config = dict(
    arch='mobilenet_v1',
    model='masked image model',
    dataset='photos of plants and fungi (iNaturalist)',
    train_examples=45211,
    image_size=64,
    crop_scale_min=1,
    horizontal_flip=False,
    color_jitter=0.2,
    method='simmim',
    mask_ratio=0.75,
    loss='l1',
    norm='batchnorm',
    activation='gelu',
    depths=[4, 4, 4, 4],
    kernel_size=3,
    stem='deep',
    widths=[64, 128, 256, 512],
    init='torch_default',
    optimizer='soap',
    beta2=0.95,
    lr=0.0039,
    beta1=0.95,
    shampoo_beta=0.95,
    eps=1e-08,
    precondition_frequency=25,
    max_precond_dim=1024,
    merge_dims=True,
    one_sided=False,
    adamw_lr_other_params=0.00098,
    grad_clip=0.5,
    steps=26800,
    batch_size=64,
    epochs=37.9,
    lr_schedule='step',
    warmup_steps=1340,
    weight_decay=0.02,
    adamw_weight_decay_other_params=0.05,
)
Rows from block 12, named by matrix and row number. Each number is 200 + 20 x the weight over its row's rms, rounded and kept within 0 to 999. All counts start at 0. After the name is the row's rms in percent of the matrix's.
# conv: pointwise conv (model.blocks.12.conv.weight, 512x256x1x1), inputs 224-255
conv.310,084,201,172,194,237,183,206,220,194,187,222,175,218,189,189,214,180,213,214,192,199,223,174,206,155,221,207,187,200,196,211,190,140
conv.311,094,193,207,213,194,200,203,228,197,179,209,189,181,177,160,181,194,208,200,204,249,191,171,236,186,205,147,189,183,231,176,184,211
conv.312,069,190,187,190,226,220,236,195,204,212,202,217,201,191,161,221,241,194,221,210,195,176,223,186,201,202,197,206,231,218,208,197,220
conv.313,092,231,176,210,215,171,222,210,159,212,216,171,188,219,202,207,195,180,194,235,227,201,167,202,203,181,192,189,199,176,222,185,219
conv.314,096,227,234,210,193,217,213,181,190,210,165,188,198,222,193,197,191,244,205,189,210,204,197,210,197,213,228,190,231,212,185,199,166
conv.315,112,215,206,202,198,198,157,183,161,203,174,164,212,200,190,248,210,219,208,250,172,180,271,193,168,191,244,196,196,226,192,177,172
conv.316,099,210,171,206,204,180,188,216,227,184,177,170,171,187,209,191,187,218,185,222,216,197,198,183,190,157,162,153,166,191,187,244,221
conv.317,093,193,193,188,192,200,184,216,184,195,188,196,177,179,222,185,180,204,183,223,172,201,218,177,183,184,205,198,217,167,224,180,182
conv.318,109,213,175,207,206,147,163,214,187,229,191,197,205,175,176,200,152,200,164,250,154,164,152,165,192,209,187,193,198,205,235,221,228
conv.319,103,199,224,197,198,171,206,204,208,201,210,184,186,227,201,218,204,295,200,205,209,194,191,199,178,201,203,179,216,210,199,175,201
conv.320,104,201,199,180,181,179,179,196,220,195,221,185,182,260,194,219,225,195,202,199,209,217,179,215,178,171,203,190,160,199,208,215,219
conv.321,093,200,199,189,185,190,179,199,222,202,191,205,210,200,207,156,213,260,186,198,158,225,226,198,210,229,227,214,216,181,216,161,179
conv.322,101,198,258,214,204,188,189,198,204,178,228,192,216,170,195,173,213,162,214,195,211,217,210,206,205,211,205,197,196,195,185,178,186
conv.323,075,217,219,165,170,157,197,195,212,200,195,196,221,213,200,200,234,234,198,194,202,200,229,192,212,185,185,198,201,186,190,229,215
conv.324,098,196,194,232,186,200,178,194,181,224,206,168,304,169,191,192,182,206,202,183,212,217,236,211,211,208,205,187,192,215,176,215,175
conv.325,094,227,200,217,200,179,207,198,184,191,163,175,160,238,187,188,206,198,197,219,240,211,201,216,200,196,179,187,217,172,183,222,168
conv.326,106,219,188,209,218,239,210,194,192,201,201,183,200,235,232,162,133,219,195,201,184,198,215,205,201,185,191,234,249,215,224,219,193
conv.327,090,182,190,201,200,203,169,221,189,252,202,203,218,256,206,224,177,208,180,210,227,194,159,183,220,222,186,217,159,228,208,187,227
conv.328,080,209,200,217,193,201,206,179,167,149,161,163,185,177,184,187,203,214,248,202,159,199,217,199,177,189,184,230,196,197,221,199,218
conv.329,073,195,217,193,189,165,194,195,180,222,184,173,211,184,176,198,211,188,208,189,214,234,186,194,180,197,185,202,216,163,187,203,205
conv.330,096,225,192,195,202,210,192,179,209,218,145,200,171,193,209,191,207,209,207,197,199,199,179,201,188,208,194,204,196,200,194,193,225
conv.331,091,180,211,180,201,216,170,181,205,137,199,191,176,177,206,230,239,221,201,215,175,228,202,195,202,191,200,229,186,179,198,194,212
conv.332,080,199,212,217,203,209,195,196,212,167,192,226,185,201,193,167,219,184,221,195,197,186,214,218,231,165,208,191,217,192,204,194,184
conv.333,089,218,194,199,217,220,178,210,177,147,211,231,205,222,284,216,204,195,171,198,201,177,183,203,184,197,175,175,213,178,213,222,160
conv.334,079,220,196,187,219,198,247,224,219,224,190,243,169,193,196,193,175,219,185,205,179,169,207,241,188,185,174,212,211,189,205,235,179
conv.335,107,173,185,225,213,205,211,201,212,196,229,205,161,213,182,233,208,201,188,192,232,196,200,221,192,183,186,235,190,203,203,196,203
conv.336,097,174,187,193,190,178,210,209,207,246,210,171,193,209,197,165,171,212,207,223,177,223,220,223,202,222,181,233,186,205,198,182,174
conv.337,081,171,200,242,219,187,238,215,177,200,175,166,194,199,201,209,209,200,212,209,196,217,229,206,175,187,238,192,210,220,226,170,184
conv.338,121,210,206,207,243,232,206,215,177,209,181,209,263,240,187,191,220,204,207,226,206,216,183,217,210,207,184,194,209,195,228,210,225
conv.339,105,188,167,214,197,214,173,197,201,228,182,209,195,219,180,233,196,201,204,198,209,188,169,156,167,201,199,179,216,188,195,195,198
conv.340,096,191,202,204,200,204,189,218,194,226,224,197,218,223,242,166,216,164,196,196,187,198,176,216,204,194,198,227,208,192,177,118,169
conv.341,105,227,246,220,203,194,217,193,204,220,187,183,186,177,204,197,209,205,201,171,218,197,181,206,183,173,245,189,167,185,183,217,248
conv.342,082,166,203,203,171,202,189,201,219,194,202,207,247,220,213,211,160,208,192,206,197,181,165,185,216,161,214,183,233,190,237,192,188
conv.343,103,195,221,210,188,191,179,185,206,186,200,208,229,217,195,233,179,196,199,244,210,181,179,216,179,211,168,209,222,196,202,173,184
conv.344,078,201,228,207,213,175,193,211,190,204,208,213,212,179,185,236,168,186,213,185,194,187,182,192,215,192,240,183,215,198,216,188,174
conv.345,102,212,203,221,169,251,226,175,193,202,225,153,190,208,187,181,161,160,213,205,215,181,142,185,209,183,208,195,174,175,189,191,208
conv.346,106,198,208,202,187,174,214,209,192,198,180,196,244,186,208,194,224,208,203,202,166,185,188,201,166,195,173,190,192,220,206,201,213
conv.347,096,196,214,224,203,193,186,192,215,142,195,179,196,212,207,174,206,168,227,225,167,220,229,225,213,228,224,209,212,247,174,209,208
conv.348,079,201,221,186,207,177,206,198,186,171,237,186,203,210,209,200,220,158,191,220,189,197,203,186,178,170,179,207,173,233,180,211,162
conv.349,117,208,196,229,216,167,207,201,189,233,163,194,176,235,195,224,176,181,195,214,216,217,190,209,204,175,212,218,177,213,197,210,219
conv.350,097,210,205,204,214,202,199,208,227,227,219,202,188,154,184,222,199,272,234,197,200,239,186,163,189,207,190,161,202,187,218,175,210
conv.351,088,237,183,181,190,196,205,202,195,216,206,214,154,193,206,191,231,250,209,195,157,205,182,204,213,171,193,162,182,190,193,229,211
conv.352,088,198,208,210,215,205,203,206,178,207,193,198,163,210,198,205,184,186,235,217,165,200,209,220,193,190,249,194,195,212,187,196,196
conv.353,092,210,203,210,177,198,203,199,168,210,206,192,210,194,224,238,178,187,230,180,146,200,220,189,231,208,234,211,190,197,181,208,140
conv.354,101,223,219,205,197,168,187,193,196,224,212,200,218,213,176,196,182,216,215,193,204,212,196,199,210,200,226,228,195,183,224,212,212
conv.355,087,199,241,172,191,198,198,183,187,220,204,226,203,202,222,193,182,167,213,241,191,202,157,149,195,207,179,205,226,197,176,149,179
conv.356,109,195,254,188,190,219,186,202,191,178,172,128,210,193,184,223,197,200,209,193,196,207,170,199,189,195,209,243,211,204,202,189,232
conv.357,109,174,201,225,194,196,193,224,192,206,210,195,208,233,174,200,231,185,177,188,224,195,194,261,184,196,199,193,141,215,211,190,176
conv.358,080,193,209,218,197,213,169,188,189,200,214,192,183,172,153,190,209,222,228,169,232,201,218,200,215,228,180,200,170,223,183,178,202
conv.359,066,224,187,222,200,217,202,228,193,168,201,202,225,210,248,205,184,224,190,186,245,166,191,205,199,199,198,211,182,214,207,261,193
conv.360,128,218,265,222,180,205,207,189,177,188,196,220,186,185,230,210,210,207,203,200,202,189,209,214,215,207,194,206,215,208,201,186,196
conv.361,111,188,236,172,155,241,203,200,214,206,239,213,209,196,191,233,201,166,204,227,178,184,218,196,154,205,236,200,187,197,199,203,211
conv.362,090,195,214,199,190,215,201,188,213,228,198,182,190,183,187,217,167,233,191,197,178,200,196,245,183,167,210,248,208,217,175,180,184
conv.363,107,216,212,205,215,218,195,195,224,211,147,214,235,209,224,196,188,192,203,216,189,222,252,185,202,204,211,191,201,195,198,183,197
conv.364,116,238,206,218,183,189,212,213,223,176,249,187,195,198,187,211,145,203,202,185,202,206,207,190,170,174,164,194,188,185,204,207,198
conv.365,075,193,148,203,212,229,201,200,195,218,217,221,190,198,192,205,209,148,187,213,209,228,184,155,176,205,192,201,203,237,200,195,219
conv.366,103,181,188,189,204,199,219,175,197,188,219,172,207,190,224,235,191,205,194,220,189,172,200,194,192,207,204,220,206,203,216,167,126
conv.367,123,220,187,214,217,179,201,190,203,190,192,207,185,229,205,208,193,204,213,215,198,233,197,180,205,203,178,249,240,154,228,206,209
conv.368,087,183,223,209,221,189,194,188,175,194,218,191,195,196,221,199,210,230,209,216,237,178,147,188,204,188,217,184,185,235,220,167,222
conv.369,103,177,198,193,232,197,225,192,202,225,220,197,184,208,202,219,181,196,194,229,222,207,183,203,221,171,159,199,241,200,213,205,146
conv.370,087,194,212,199,196,172,228,192,194,225,205,202,232,226,247,215,193,184,197,208,222,239,239,218,192,209,201,200,189,213,203,187,249
conv.371,110,162,204,207,220,251,209,160,184,178,210,205,208,160,218,190,223,179,179,177,196,183,162,200,187,194,242,179,178,188,198,209,220
conv.372,085,214,180,173,168,188,178,200,190,175,225,178,216,177,213,181,249,157,205,206,218,202,220,232,214,160,191,203,212,215,203,178,196
conv.373,060,207,195,178,218,197,173,200,191,204,184,234,205,181,177,237,214,212,207,209,165,199,180,222,197,195,188,206,197,161,204,215,194
conv.374,099,222,240,176,186,227,197,207,197,197,190,199,184,184,177,193,171,179,183,233,239,183,228,169,211,188,188,230,200,201,183,193,204
conv.375,094,195,207,200,189,176,221,197,197,192,207,217,207,210,192,189,250,181,217,197,181,229,223,200,223,181,182,187,165,234,208,173,179
conv.376,096,222,200,207,196,168,241,192,222,207,183,195,220,230,191,184,194,203,176,203,201,226,211,197,190,217,170,160,188,201,193,213,192
conv.377,085,206,210,170,221,227,201,208,197,187,214,176,224,196,208,209,155,198,198,191,218,277,192,223,187,213,187,174,204,209,190,200,233
conv.378,075,212,177,191,210,199,190,204,218,250,229,195,202,199,210,184,172,171,209,202,204,199,229,223,206,199,193,168,214,253,215,143,214
conv.379,093,204,161,207,184,189,187,201,209,198,173,208,233,209,219,163,183,241,207,175,196,199,194,216,241,182,202,224,179,201,184,221,170
conv.380,100,188,193,210,189,246,204,200,223,221,188,214,226,179,201,227,233,200,209,226,203,198,213,202,205,215,207,201,196,179,197,201,216
conv.381,100,186,213,217,195,189,197,213,189,160,205,203,196,178,188,197,185,243,228,185,208,206,220,190,222,194,191,206,227,116,197,183,202
conv.382,092,214,213,178,217,195,201,191,188,161,230,172,176,216,224,193,190,182,171,181,211,214,191,208,204,188,187,193,186,191,206,200,173
conv.383,088,190,232,217,183,187,216,192,200,201,228,189,167,240,208,196,213,173,188,229,180,207,187,203,186,205,186,199,150,226,201,198,201
conv.384,073,201,190,217,234,185,189,175,193,192,214,205,195,198,195,212,184,225,233,214,200,185,217,199,204,208,200,209,188,221,195,223,211
conv.385,088,224,213,225,164,198,196,203,218,146,182,219,220,252,220,182,194,209,220,240,179,196,203,189,219,208,184,181,193,193,221,185,191
conv.386,105,193,217,207,216,213,181,196,201,169,190,219,171,221,208,170,157,142,234,207,186,214,189,221,196,194,218,261,208,202,209,204,198
conv.387,106,228,189,237,194,198,194,200,191,184,261,186,200,194,198,150,192,220,185,203,199,189,205,220,218,213,177,189,213,226,187,202,166
conv.388,096,185,159,210,189,187,259,210,218,210,196,188,181,228,192,226,209,248,199,200,191,159,208,201,198,198,212,215,187,197,195,201,210
conv.389,109,213,224,213,219,240,196,231,211,196,245,208,220,203,192,212,192,214,210,186,215,213,221,203,165,222,216,204,212,197,203,170,203
conv.390,097,192,225,198,254,170,196,197,225,192,202,210,205,208,186,173,192,206,216,213,218,206,228,201,204,224,215,214,170,201,235,178,189
conv.391,078,222,182,216,242,193,174,199,212,188,186,174,227,196,236,240,216,177,177,201,199,189,175,192,191,185,196,206,206,180,190,207,204
conv.392,101,209,188,201,190,191,154,223,202,185,187,185,211,201,207,183,224,201,196,201,186,193,201,176,171,182,186,195,164,232,205,190,183
conv.393,083,231,202,210,166,230,153,195,182,236,152,214,183,213,206,216,217,214,215,197,208,194,186,177,192,221,210,173,234,228,210,267,183
conv.394,109,186,260,176,188,192,201,195,214,212,207,199,185,206,200,194,201,214,198,185,174,194,214,195,214,210,206,195,225,236,208,241,163
conv.395,092,170,191,175,169,258,192,177,219,188,215,205,179,200,228,193,244,160,202,188,208,142,221,184,164,240,189,198,204,194,183,213,167
conv.396,125,242,207,216,181,220,178,175,165,178,210,251,229,229,195,228,223,183,191,197,192,198,190,188,215,203,175,206,203,173,187,189,205
conv.397,103,244,189,183,190,286,198,222,199,213,204,197,203,210,240,202,189,222,224,168,195,208,191,181,181,184,203,192,180,189,187,164,230
conv.398,114,201,197,202,190,196,204,196,220,222,195,192,182,225,199,196,164,208,205,217,196,203,172,220,195,206,196,180,195,181,206,168,199
conv.399,103,211,209,199,201,202,221,196,191,180,188,220,160,205,188,199,174,211,202,188,201,197,179,226,210,198,183,195,233,178,226,195,196
conv.400,124,182,181,217,238,192,191,178,210,203,197,217,186,187,204,238,169,210,205,216,196,210,195,213,219,191,217,198,214,214,214,200,211
conv.401,121,203,191,214,195,201,203,226,219,218,214,198,150,217,195,231,214,174,166,201,247,215,200,241,216,176,188,227,192,202,190,195,208
conv.402,104,202,209,211,216,200,208,238,216,200,223,184,200,217,244,237,187,216,199,186,228,234,215,217,238,202,163,216,217,209,177,189,226
conv.403,101,215,207,202,204,195,192,199,189,200,210,163,189,186,203,257,219,195,181,207,217,192,173,200,209,193,211,220,229,193,218,199,196
conv.404,094,187,191,199,202,181,201,184,199,189,205,202,190,171,171,184,198,137,189,207,177,253,206,178,209,217,194,200,194,169,219,209,195
conv.405,115,206,189,201,177,204,207,207,198,180,206,198,171,217,178,209,178,202,194,220,202,203,162,199,218,179,181,219,178,198,197,209,208
conv.406,135,218,238,227,176,215,162,177,232,202,206,196,159,171,191,179,180,196,172,232,195,199,183,185,212,179,192,197,235,209,186,185,183
conv.407,093,216,217,190,178,177,198,195,186,197,171,200,209,197,174,193,209,183,194,207,196,230,177,195,209,179,220,203,216,232,186,195,184
conv.408,103,195,206,189,186,185,186,215,200,224,202,206,205,200,192,194,187,208,187,207,218,199,209,192,191,223,197,187,199,198,189,124,188
conv.409,085,212,183,237,209,243,241,212,195,195,158,187,210,219,224,192,186,193,216,221,190,193,187,191,184,204,198,225,195,221,203,194,199
conv.410,114,191,187,200,176,189,247,196,195,183,166,221,176,231,217,247,200,197,209,182,241,220,219,221,227,193,194,208,208,207,200,195,219
conv.411,120,191,192,206,195,189,225,167,166,208,214,205,200,210,197,149,159,177,230,190,186,173,172,180,197,214,194,205,179,222,190,170,149
conv.412,122,175,236,206,208,191,193,203,248,175,212,216,207,212,194,267,163,208,210,211,235,196,167,210,172,201,219,180,193,206,192,190,237
conv.413,085,196,189,214,197,211,174,194,211,187,177,201,192,210,226,174,198,199,203,191,215,232,198,199,211,181,212,198,210,209,226,218,151
conv.414,114,177,185,206,231,251,219,202,210,190,202,214,185,172,203,209,195,163,183,191,194,207,225,216,181,191,209,205,210,192,210,233,210
conv.415,096,185,189,193,216,184,180,177,206,217,230,204,208,249,227,198,199,182,183,202,188,201,196,175,168,213,179,201,207,157,216,202,189
conv.416,084,171,183,195,198,188,173,209,214,174,210,188,185,209,212,196,206,180,227,218,214,179,187,213,213,187,218,177,191,172,194,187,188
conv.417,127,213,204,201,216,190,171,236,263,169,193,194,184,150,205,229,207,195,201,188,202,190,186,200,184,182,203,190,164,183,206,207,192
conv.418,108,196,204,168,192,219,168,207,204,206,152,196,200,194,181,215,199,227,195,217,229,217,206,198,203,211,197,203,199,190,211,215,210
conv.419,080,197,192,193,180,195,207,204,208,234,221,190,205,214,212,205,185,198,185,171,211,201,216,211,200,222,192,183,210,202,215,173,205
conv.420,113,167,219,166,205,213,204,163,214,158,236,228,172,225,209,171,245,215,174,189,224,191,229,194,190,216,204,197,180,205,225,196,206
conv.421,091,193,218,177,175,216,164,202,200,164,174,214,170,210,217,190,204,230,213,188,190,186,215,202,221,195,171,214,182,215,206,184,182
conv.422,111,220,189,159,206,172,209,211,204,190,218,199,163,194,215,172,258,225,201,162,197,185,185,213,198,207,186,181,187,232,218,202,241
conv.423,122,198,259,195,194,203,176,202,198,188,222,225,194,162,181,201,181,219,186,174,245,232,172,219,202,198,217,221,176,194,191,212,194
conv.424,089,253,210,178,172,210,187,221,217,211,206,223,183,200,215,186,212,221,188,213,166,201,190,183,173,183,175,220,197,166,195,183,258
conv.425,107,203,232,185,181,206,198,181,181,218,206,202,204,200,197,255,211,181,208,190,161,188,179,205,230,196,265,158,217,187,186,186,192
conv.426,093,210,203,211,189,213,178,172,216,189,186,199,228,225,180,197,206,208,203,222,176,188,189,220,207,209,167,215,174,212,199,208,246
conv.427,092,197,175,198,159,196,244,193,225,216,236,192,218,201,199,196,193,182,194,200,186,186,189,180,183,224,186,231,180,196,202,185,175
conv.428,124,243,213,212,200,174,202,211,183,216,193,202,182,187,196,216,186,225,208,181,195,207,186,184,208,211,185,166,205,197,205,212,193
conv.429,101,211,204,189,185,195,185,174,193,207,182,201,195,187,222,166,182,234,233,193,227,227,210,200,192,239,229,204,209,153,199,239,229
conv.430,102,223,220,189,191,203,170,259,184,167,210,176,208,204,197,176,226,202,187,226,243,207,207,191,208,172,177,174,187,242,187,193,205
conv.431,084,213,220,164,183,188,210,196,169,173,200,201,197,214,210,192,220,201,165,201,194,191,210,194,215,226,191,179,211,204,158,191,222
conv.432,082,207,240,166,217,198,204,158,228,203,218,197,234,207,215,168,191,212,180,216,183,202,187,204,203,148,208,226,169,196,219,218,212
conv.433,106,189,181,203,203,207,203,208,217,190,177,193,164,198,177,204,182,203,211,175,211,217,201,196,183,182,215,184,170,204,240,243,217
conv.434,116,193,192,237,188,199,211,204,218,170,164,216,207,200,211,171,187,226,170,215,194,195,194,218,180,180,165,197,232,190,202,217,228
conv.435,099,233,228,237,204,216,197,209,208,174,207,204,197,214,174,212,234,215,194,167,216,218,203,216,206,171,185,195,181,184,195,198,242
conv.436,085,231,194,196,187,229,184,203,194,181,188,208,205,199,176,197,209,185,194,190,214,203,222,212,237,193,206,201,181,191,178,201,196
conv.437,109,185,179,182,206,227,239,200,192,214,218,215,223,206,203,182,222,169,187,199,228,258,217,198,252,184,228,171,203,191,218,228,220
conv.438,111,209,177,166,184,226,195,216,211,217,216,191,202,191,201,197,184,168,182,179,205,210,206,177,188,180,195,195,156,204,194,181,187
conv.439,091,200,212,182,217,207,213,185,174,215,195,182,178,203,260,179,232,197,209,212,206,179,169,221,221,192,213,206,178,195,217,193,214
conv.440,113,237,187,194,167,205,187,199,199,211,211,230,183,170,181,187,202,186,194,190,205,240,206,187,214,192,195,220,225,203,189,206,162
conv.441,102,201,211,196,165,192,205,215,182,211,213,184,195,220,199,167,178,147,232,202,162,194,212,199,214,181,190,209,181,153,194,228,269
conv.442,100,159,230,177,212,193,184,222,219,169,231,202,201,201,205,239,216,181,187,208,206,228,207,198,207,187,188,175,184,197,222,243,196
conv.443,118,188,170,185,258,226,205,179,203,200,197,196,155,223,204,192,221,204,195,221,188,191,208,179,211,198,208,197,235,201,209,168,195
conv.444,074,186,203,214,214,215,192,198,225,179,203,230,205,170,238,201,205,197,197,178,162,217,213,187,194,207,226,218,197,156,199,188,214
conv.445,082,217,213,176,185,213,179,182,176,216,209,187,141,185,196,219,215,200,212,206,191,196,182,203,216,200,161,178,207,215,187,231,195
conv.446,117,211,192,200,252,190,221,211,179,209,234,205,174,194,199,199,178,209,204,193,223,181,186,207,221,183,214,178,176,177,198,203,198
conv.447,079,192,198,223,197,199,193,190,209,175,199,207,196,195,152,181,182,187,195,206,200,175,153,175,227,200,198,238,196,237,169,156,201
conv.448,104,213,216,195,189,195,178,191,199,196,178,203,170,214,203,164,176,235,189,189,209,184,203,183,178,188,222,203,227,197,210,178,185
conv.449,089,191,191,202,192,165,212,201,173,207,165,186,221,206,194,187,192,197,226,202,208,167,197,233,182,201,212,163,169,187,237,221,216
conv.450,094,175,207,183,178,220,195,178,189,214,151,198,186,213,183,181,198,162,181,182,245,194,213,197,225,214,162,186,163,187,175,193,167
conv.451,103,229,208,201,175,246,212,172,179,212,182,193,181,176,217,174,204,286,233,210,194,205,208,171,184,200,231,198,218,216,197,252,176
conv.452,097,205,217,185,195,145,182,183,194,185,183,219,198,200,193,220,175,202,212,193,197,239,235,206,203,169,204,186,262,190,192,199,180
conv.453,078,197,214,199,184,176,190,207,206,214,189,172,213,223,194,178,182,219,236,168,213,225,203,235,182,154,229,172,201,179,189,207,210
conv.454,085,185,177,235,188,187,183,206,185,210,191,198,203,171,186,178,192,171,195,199,209,202,197,162,208,203,182,228,153,210,186,202,178
conv.455,102,171,209,178,187,219,211,193,216,207,193,225,207,213,170,200,179,178,197,166,209,182,174,206,196,177,209,192,170,210,180,276,191
conv.456,089,196,224,190,209,219,190,207,199,151,180,219,218,189,174,196,191,167,181,193,185,192,176,213,184,178,187,175,230,163,186,205,199
conv.457,105,184,202,202,201,190,165,213,196,189,223,214,229,189,195,213,151,205,203,140,185,184,203,214,168,199,214,211,195,242,181,191,211
conv.458,094,208,186,241,208,218,182,167,176,196,195,168,163,172,208,232,242,201,195,182,216,184,211,217,199,179,220,201,196,207,186,146,205
conv.459,107,190,201,204,197,185,211,211,192,180,205,200,204,193,151,192,204,202,204,200,145,188,185,210,206,198,191,195,209,167,194,204,190
conv.460,094,228,193,186,176,201,210,200,213,192,201,176,208,214,212,198,200,184,213,170,197,197,199,222,171,199,166,213,151,199,194,203,248
conv.461,114,208,182,191,190,194,228,221,202,180,183,210,217,213,184,179,185,188,232,175,189,211,177,209,173,204,211,227,181,167,201,204,171
conv.462,118,220,193,217,203,205,206,227,142,221,213,217,192,179,199,191,190,206,190,195,226,200,237,184,176,240,211,181,208,221,190,228,259
conv.463,129,200,256,218,201,188,214,179,174,189,178,211,186,189,195,179,194,219,204,171,204,213,196,148,215,152,189,201,179,209,187,211,188
conv.464,104,191,198,193,204,156,225,188,198,203,173,206,215,181,227,207,184,191,212,196,162,204,203,194,209,202,221,197,205,181,195,234,230
conv.465,099,226,197,201,207,254,206,206,202,200,207,195,197,207,191,196,214,206,216,234,194,190,214,201,179,233,209,205,189,189,244,245,220
conv.466,102,203,161,232,217,220,226,214,204,190,196,224,194,182,210,182,214,184,194,224,203,186,182,195,189,172,209,203,212,186,208,195,202
conv.467,118,214,224,200,161,191,176,181,223,233,225,187,181,190,216,182,208,265,204,202,239,186,167,212,259,176,191,185,222,204,191,167,207
conv.468,110,203,190,188,187,198,207,249,200,196,221,206,215,217,236,211,174,187,201,208,202,196,214,211,231,190,177,189,220,180,202,207,186
conv.469,080,185,193,198,215,197,193,216,188,202,205,189,190,185,201,198,217,194,211,186,196,208,173,213,160,195,199,218,192,200,189,230,186
conv.470,098,197,227,179,186,228,203,198,202,248,225,194,192,206,190,216,182,211,196,165,216,196,191,193,155,228,203,196,225,212,189,188,239
conv.471,095,235,251,196,165,213,179,197,208,189,183,220,179,213,224,192,203,180,205,226,177,176,216,211,198,193,189,201,243,195,165,161,193
conv.472,101,175,216,180,226,206,212,200,192,183,241,205,168,169,219,153,154,207,215,205,237,200,187,198,203,211,187,206,194,162,217,186,227
conv.473,084,225,177,254,201,187,174,189,202,188,190,200,215,174,211,197,185,243,222,189,209,168,171,201,180,197,164,185,183,190,228,199,188
conv.474,111,223,167,186,215,198,204,230,154,205,204,188,181,179,187,208,177,183,183,163,162,184,154,215,212,190,197,220,216,193,181,181,181
conv.475,109,219,203,185,189,172,225,201,157,192,192,213,195,228,212,180,165,186,218,208,202,227,213,216,198,194,208,193,153,205,209,180,179
conv.476,100,179,206,196,184,229,187,167,202,200,165,194,257,183,171,166,190,189,188,211,212,198,196,206,211,224,174,221,213,199,226,212,176
conv.477,116,191,199,222,205,198,181,213,205,216,205,198,196,193,153,207,206,177,212,194,201,283,190,199,201,211,200,208,180,195,229,225,216
conv.478,088,211,219,207,205,158,221,202,225,166,199,183,191,155,197,229,227,270,215,211,211,202,164,189,185,198,189,211,212,246,207,146,188
conv.479,107,233,173,208,180,197,162,198,215,189,235,206,183,170,189,213,201,207,215,189,183,207,240,200,199,221,201,161,134,185,179,172,184
conv.480,086,202,173,215,200,192,200,168,186,175,232,204,234,248,210,213,215,181,195,200,183,182,210,194,240,205,206,196,225,230,213,191,167
conv.481,101,212,204,192,183,174,186,183,203,194,205,200,228,180,232,206,199,184,204,218,208,195,210,206,212,205,191,211,198,202,180,200,218
conv.482,100,200,171,221,203,246,205,200,191,204,184,220,213,191,183,228,213,180,184,181,243,212,197,187,215,198,199,196,173,221,217,206,182
conv.483,078,196,213,184,204,227,213,201,199,192,214,221,171,221,163,199,196,222,203,186,221,203,195,188,186,190,184,229,186,220,192,313,160
conv.484,096,234,194,187,150,172,188,159,227,203,175,257,171,207,204,198,174,194,190,207,177,178,178,220,163,196,177,211,250,181,165,183,246
conv.485,077,192,245,205,220,173,200,191,210,191,240,203,235,209,192,206,214,191,182,225,174,236,223,194,216,227,187,231,216,182,218,184,199
conv.486,106,205,184,175,215,171,214,205,193,191,202,193,190,193,181,205,185,213,206,183,181,200,162,211,190,203,207,217,201,214,183,199,211
conv.487,075,223,193,184,200,208,194,212,193,220,189,194,174,124,178,205,195,213,233,224,226,194,171,200,181,197,186,231,227,182,195,177,236
conv.488,093,198,210,227,199,208,202,214,205,224,219,219,208,201,185,198,194,218,224,226,184,202,177,231,214,191,153,201,182,152,226,218,257
conv.489,087,243,172,187,181,204,187,239,208,226,178,185,189,209,214,250,205,174,217,213,155,188,220,217,217,182,235,199,193,174,206,261,159
conv.490,080,183,181,229,212,199,206,201,177,192,202,205,192,198,198,197,187,194,212,215,209,183,223,193,186,219,202,213,188,232,198,178,193
conv.491,097,205,180,160,178,183,163,200,234,183,217,226,221,193,183,200,199,211,175,213,182,213,239,238,189,185,173,195,220,213,208,227,223
conv.492,087,219,184,181,207,168,203,227,192,185,195,151,237,182,174,196,202,207,201,208,221,186,190,173,219,202,186,219,179,213,183,223,215
conv.493,115,206,195,220,215,203,200,197,193,235,232,202,189,180,191,194,239,173,195,178,168,213,216,218,165,255,208,193,228,197,211,212,198
conv.494,112,214,192,203,196,208,187,179,200,217,180,197,202,245,264,199,199,210,225,214,195,193,224,215,185,213,211,193,180,144,209,194,189
conv.495,090,193,180,176,194,201,213,214,184,230,199,201,225,218,186,183,172,193,172,240,220,198,208,181,226,204,182,212,182,214,199,205,192
conv.496,101,196,208,165,183,188,205,162,186,181,222,228,192,183,191,197,218,241,236,205,180,188,191,202,227,192,176,205,210,178,194,207,217
conv.497,076,207,187,214,196,204,194,193,219,186,220,184,207,191,204,164,202,187,172,170,183,198,212,239,206,217,280,178,188,220,186,189,201
conv.498,100,204,232,183,155,156,184,201,226,186,180,202,197,168,196,188,233,223,219,208,198,195,204,211,199,199,182,204,208,182,218,190,180
conv.499,091,217,193,195,184,235,219,180,193,246,194,206,196,235,222,208,173,186,207,234,233,186,223,211,226,173,192,186,198,207,210,203,218
conv.500,101,186,180,198,192,172,172,203,169,216,214,195,211,218,195,211,227,205,198,212,186,187,184,165,211,178,190,169,199,215,210,196,187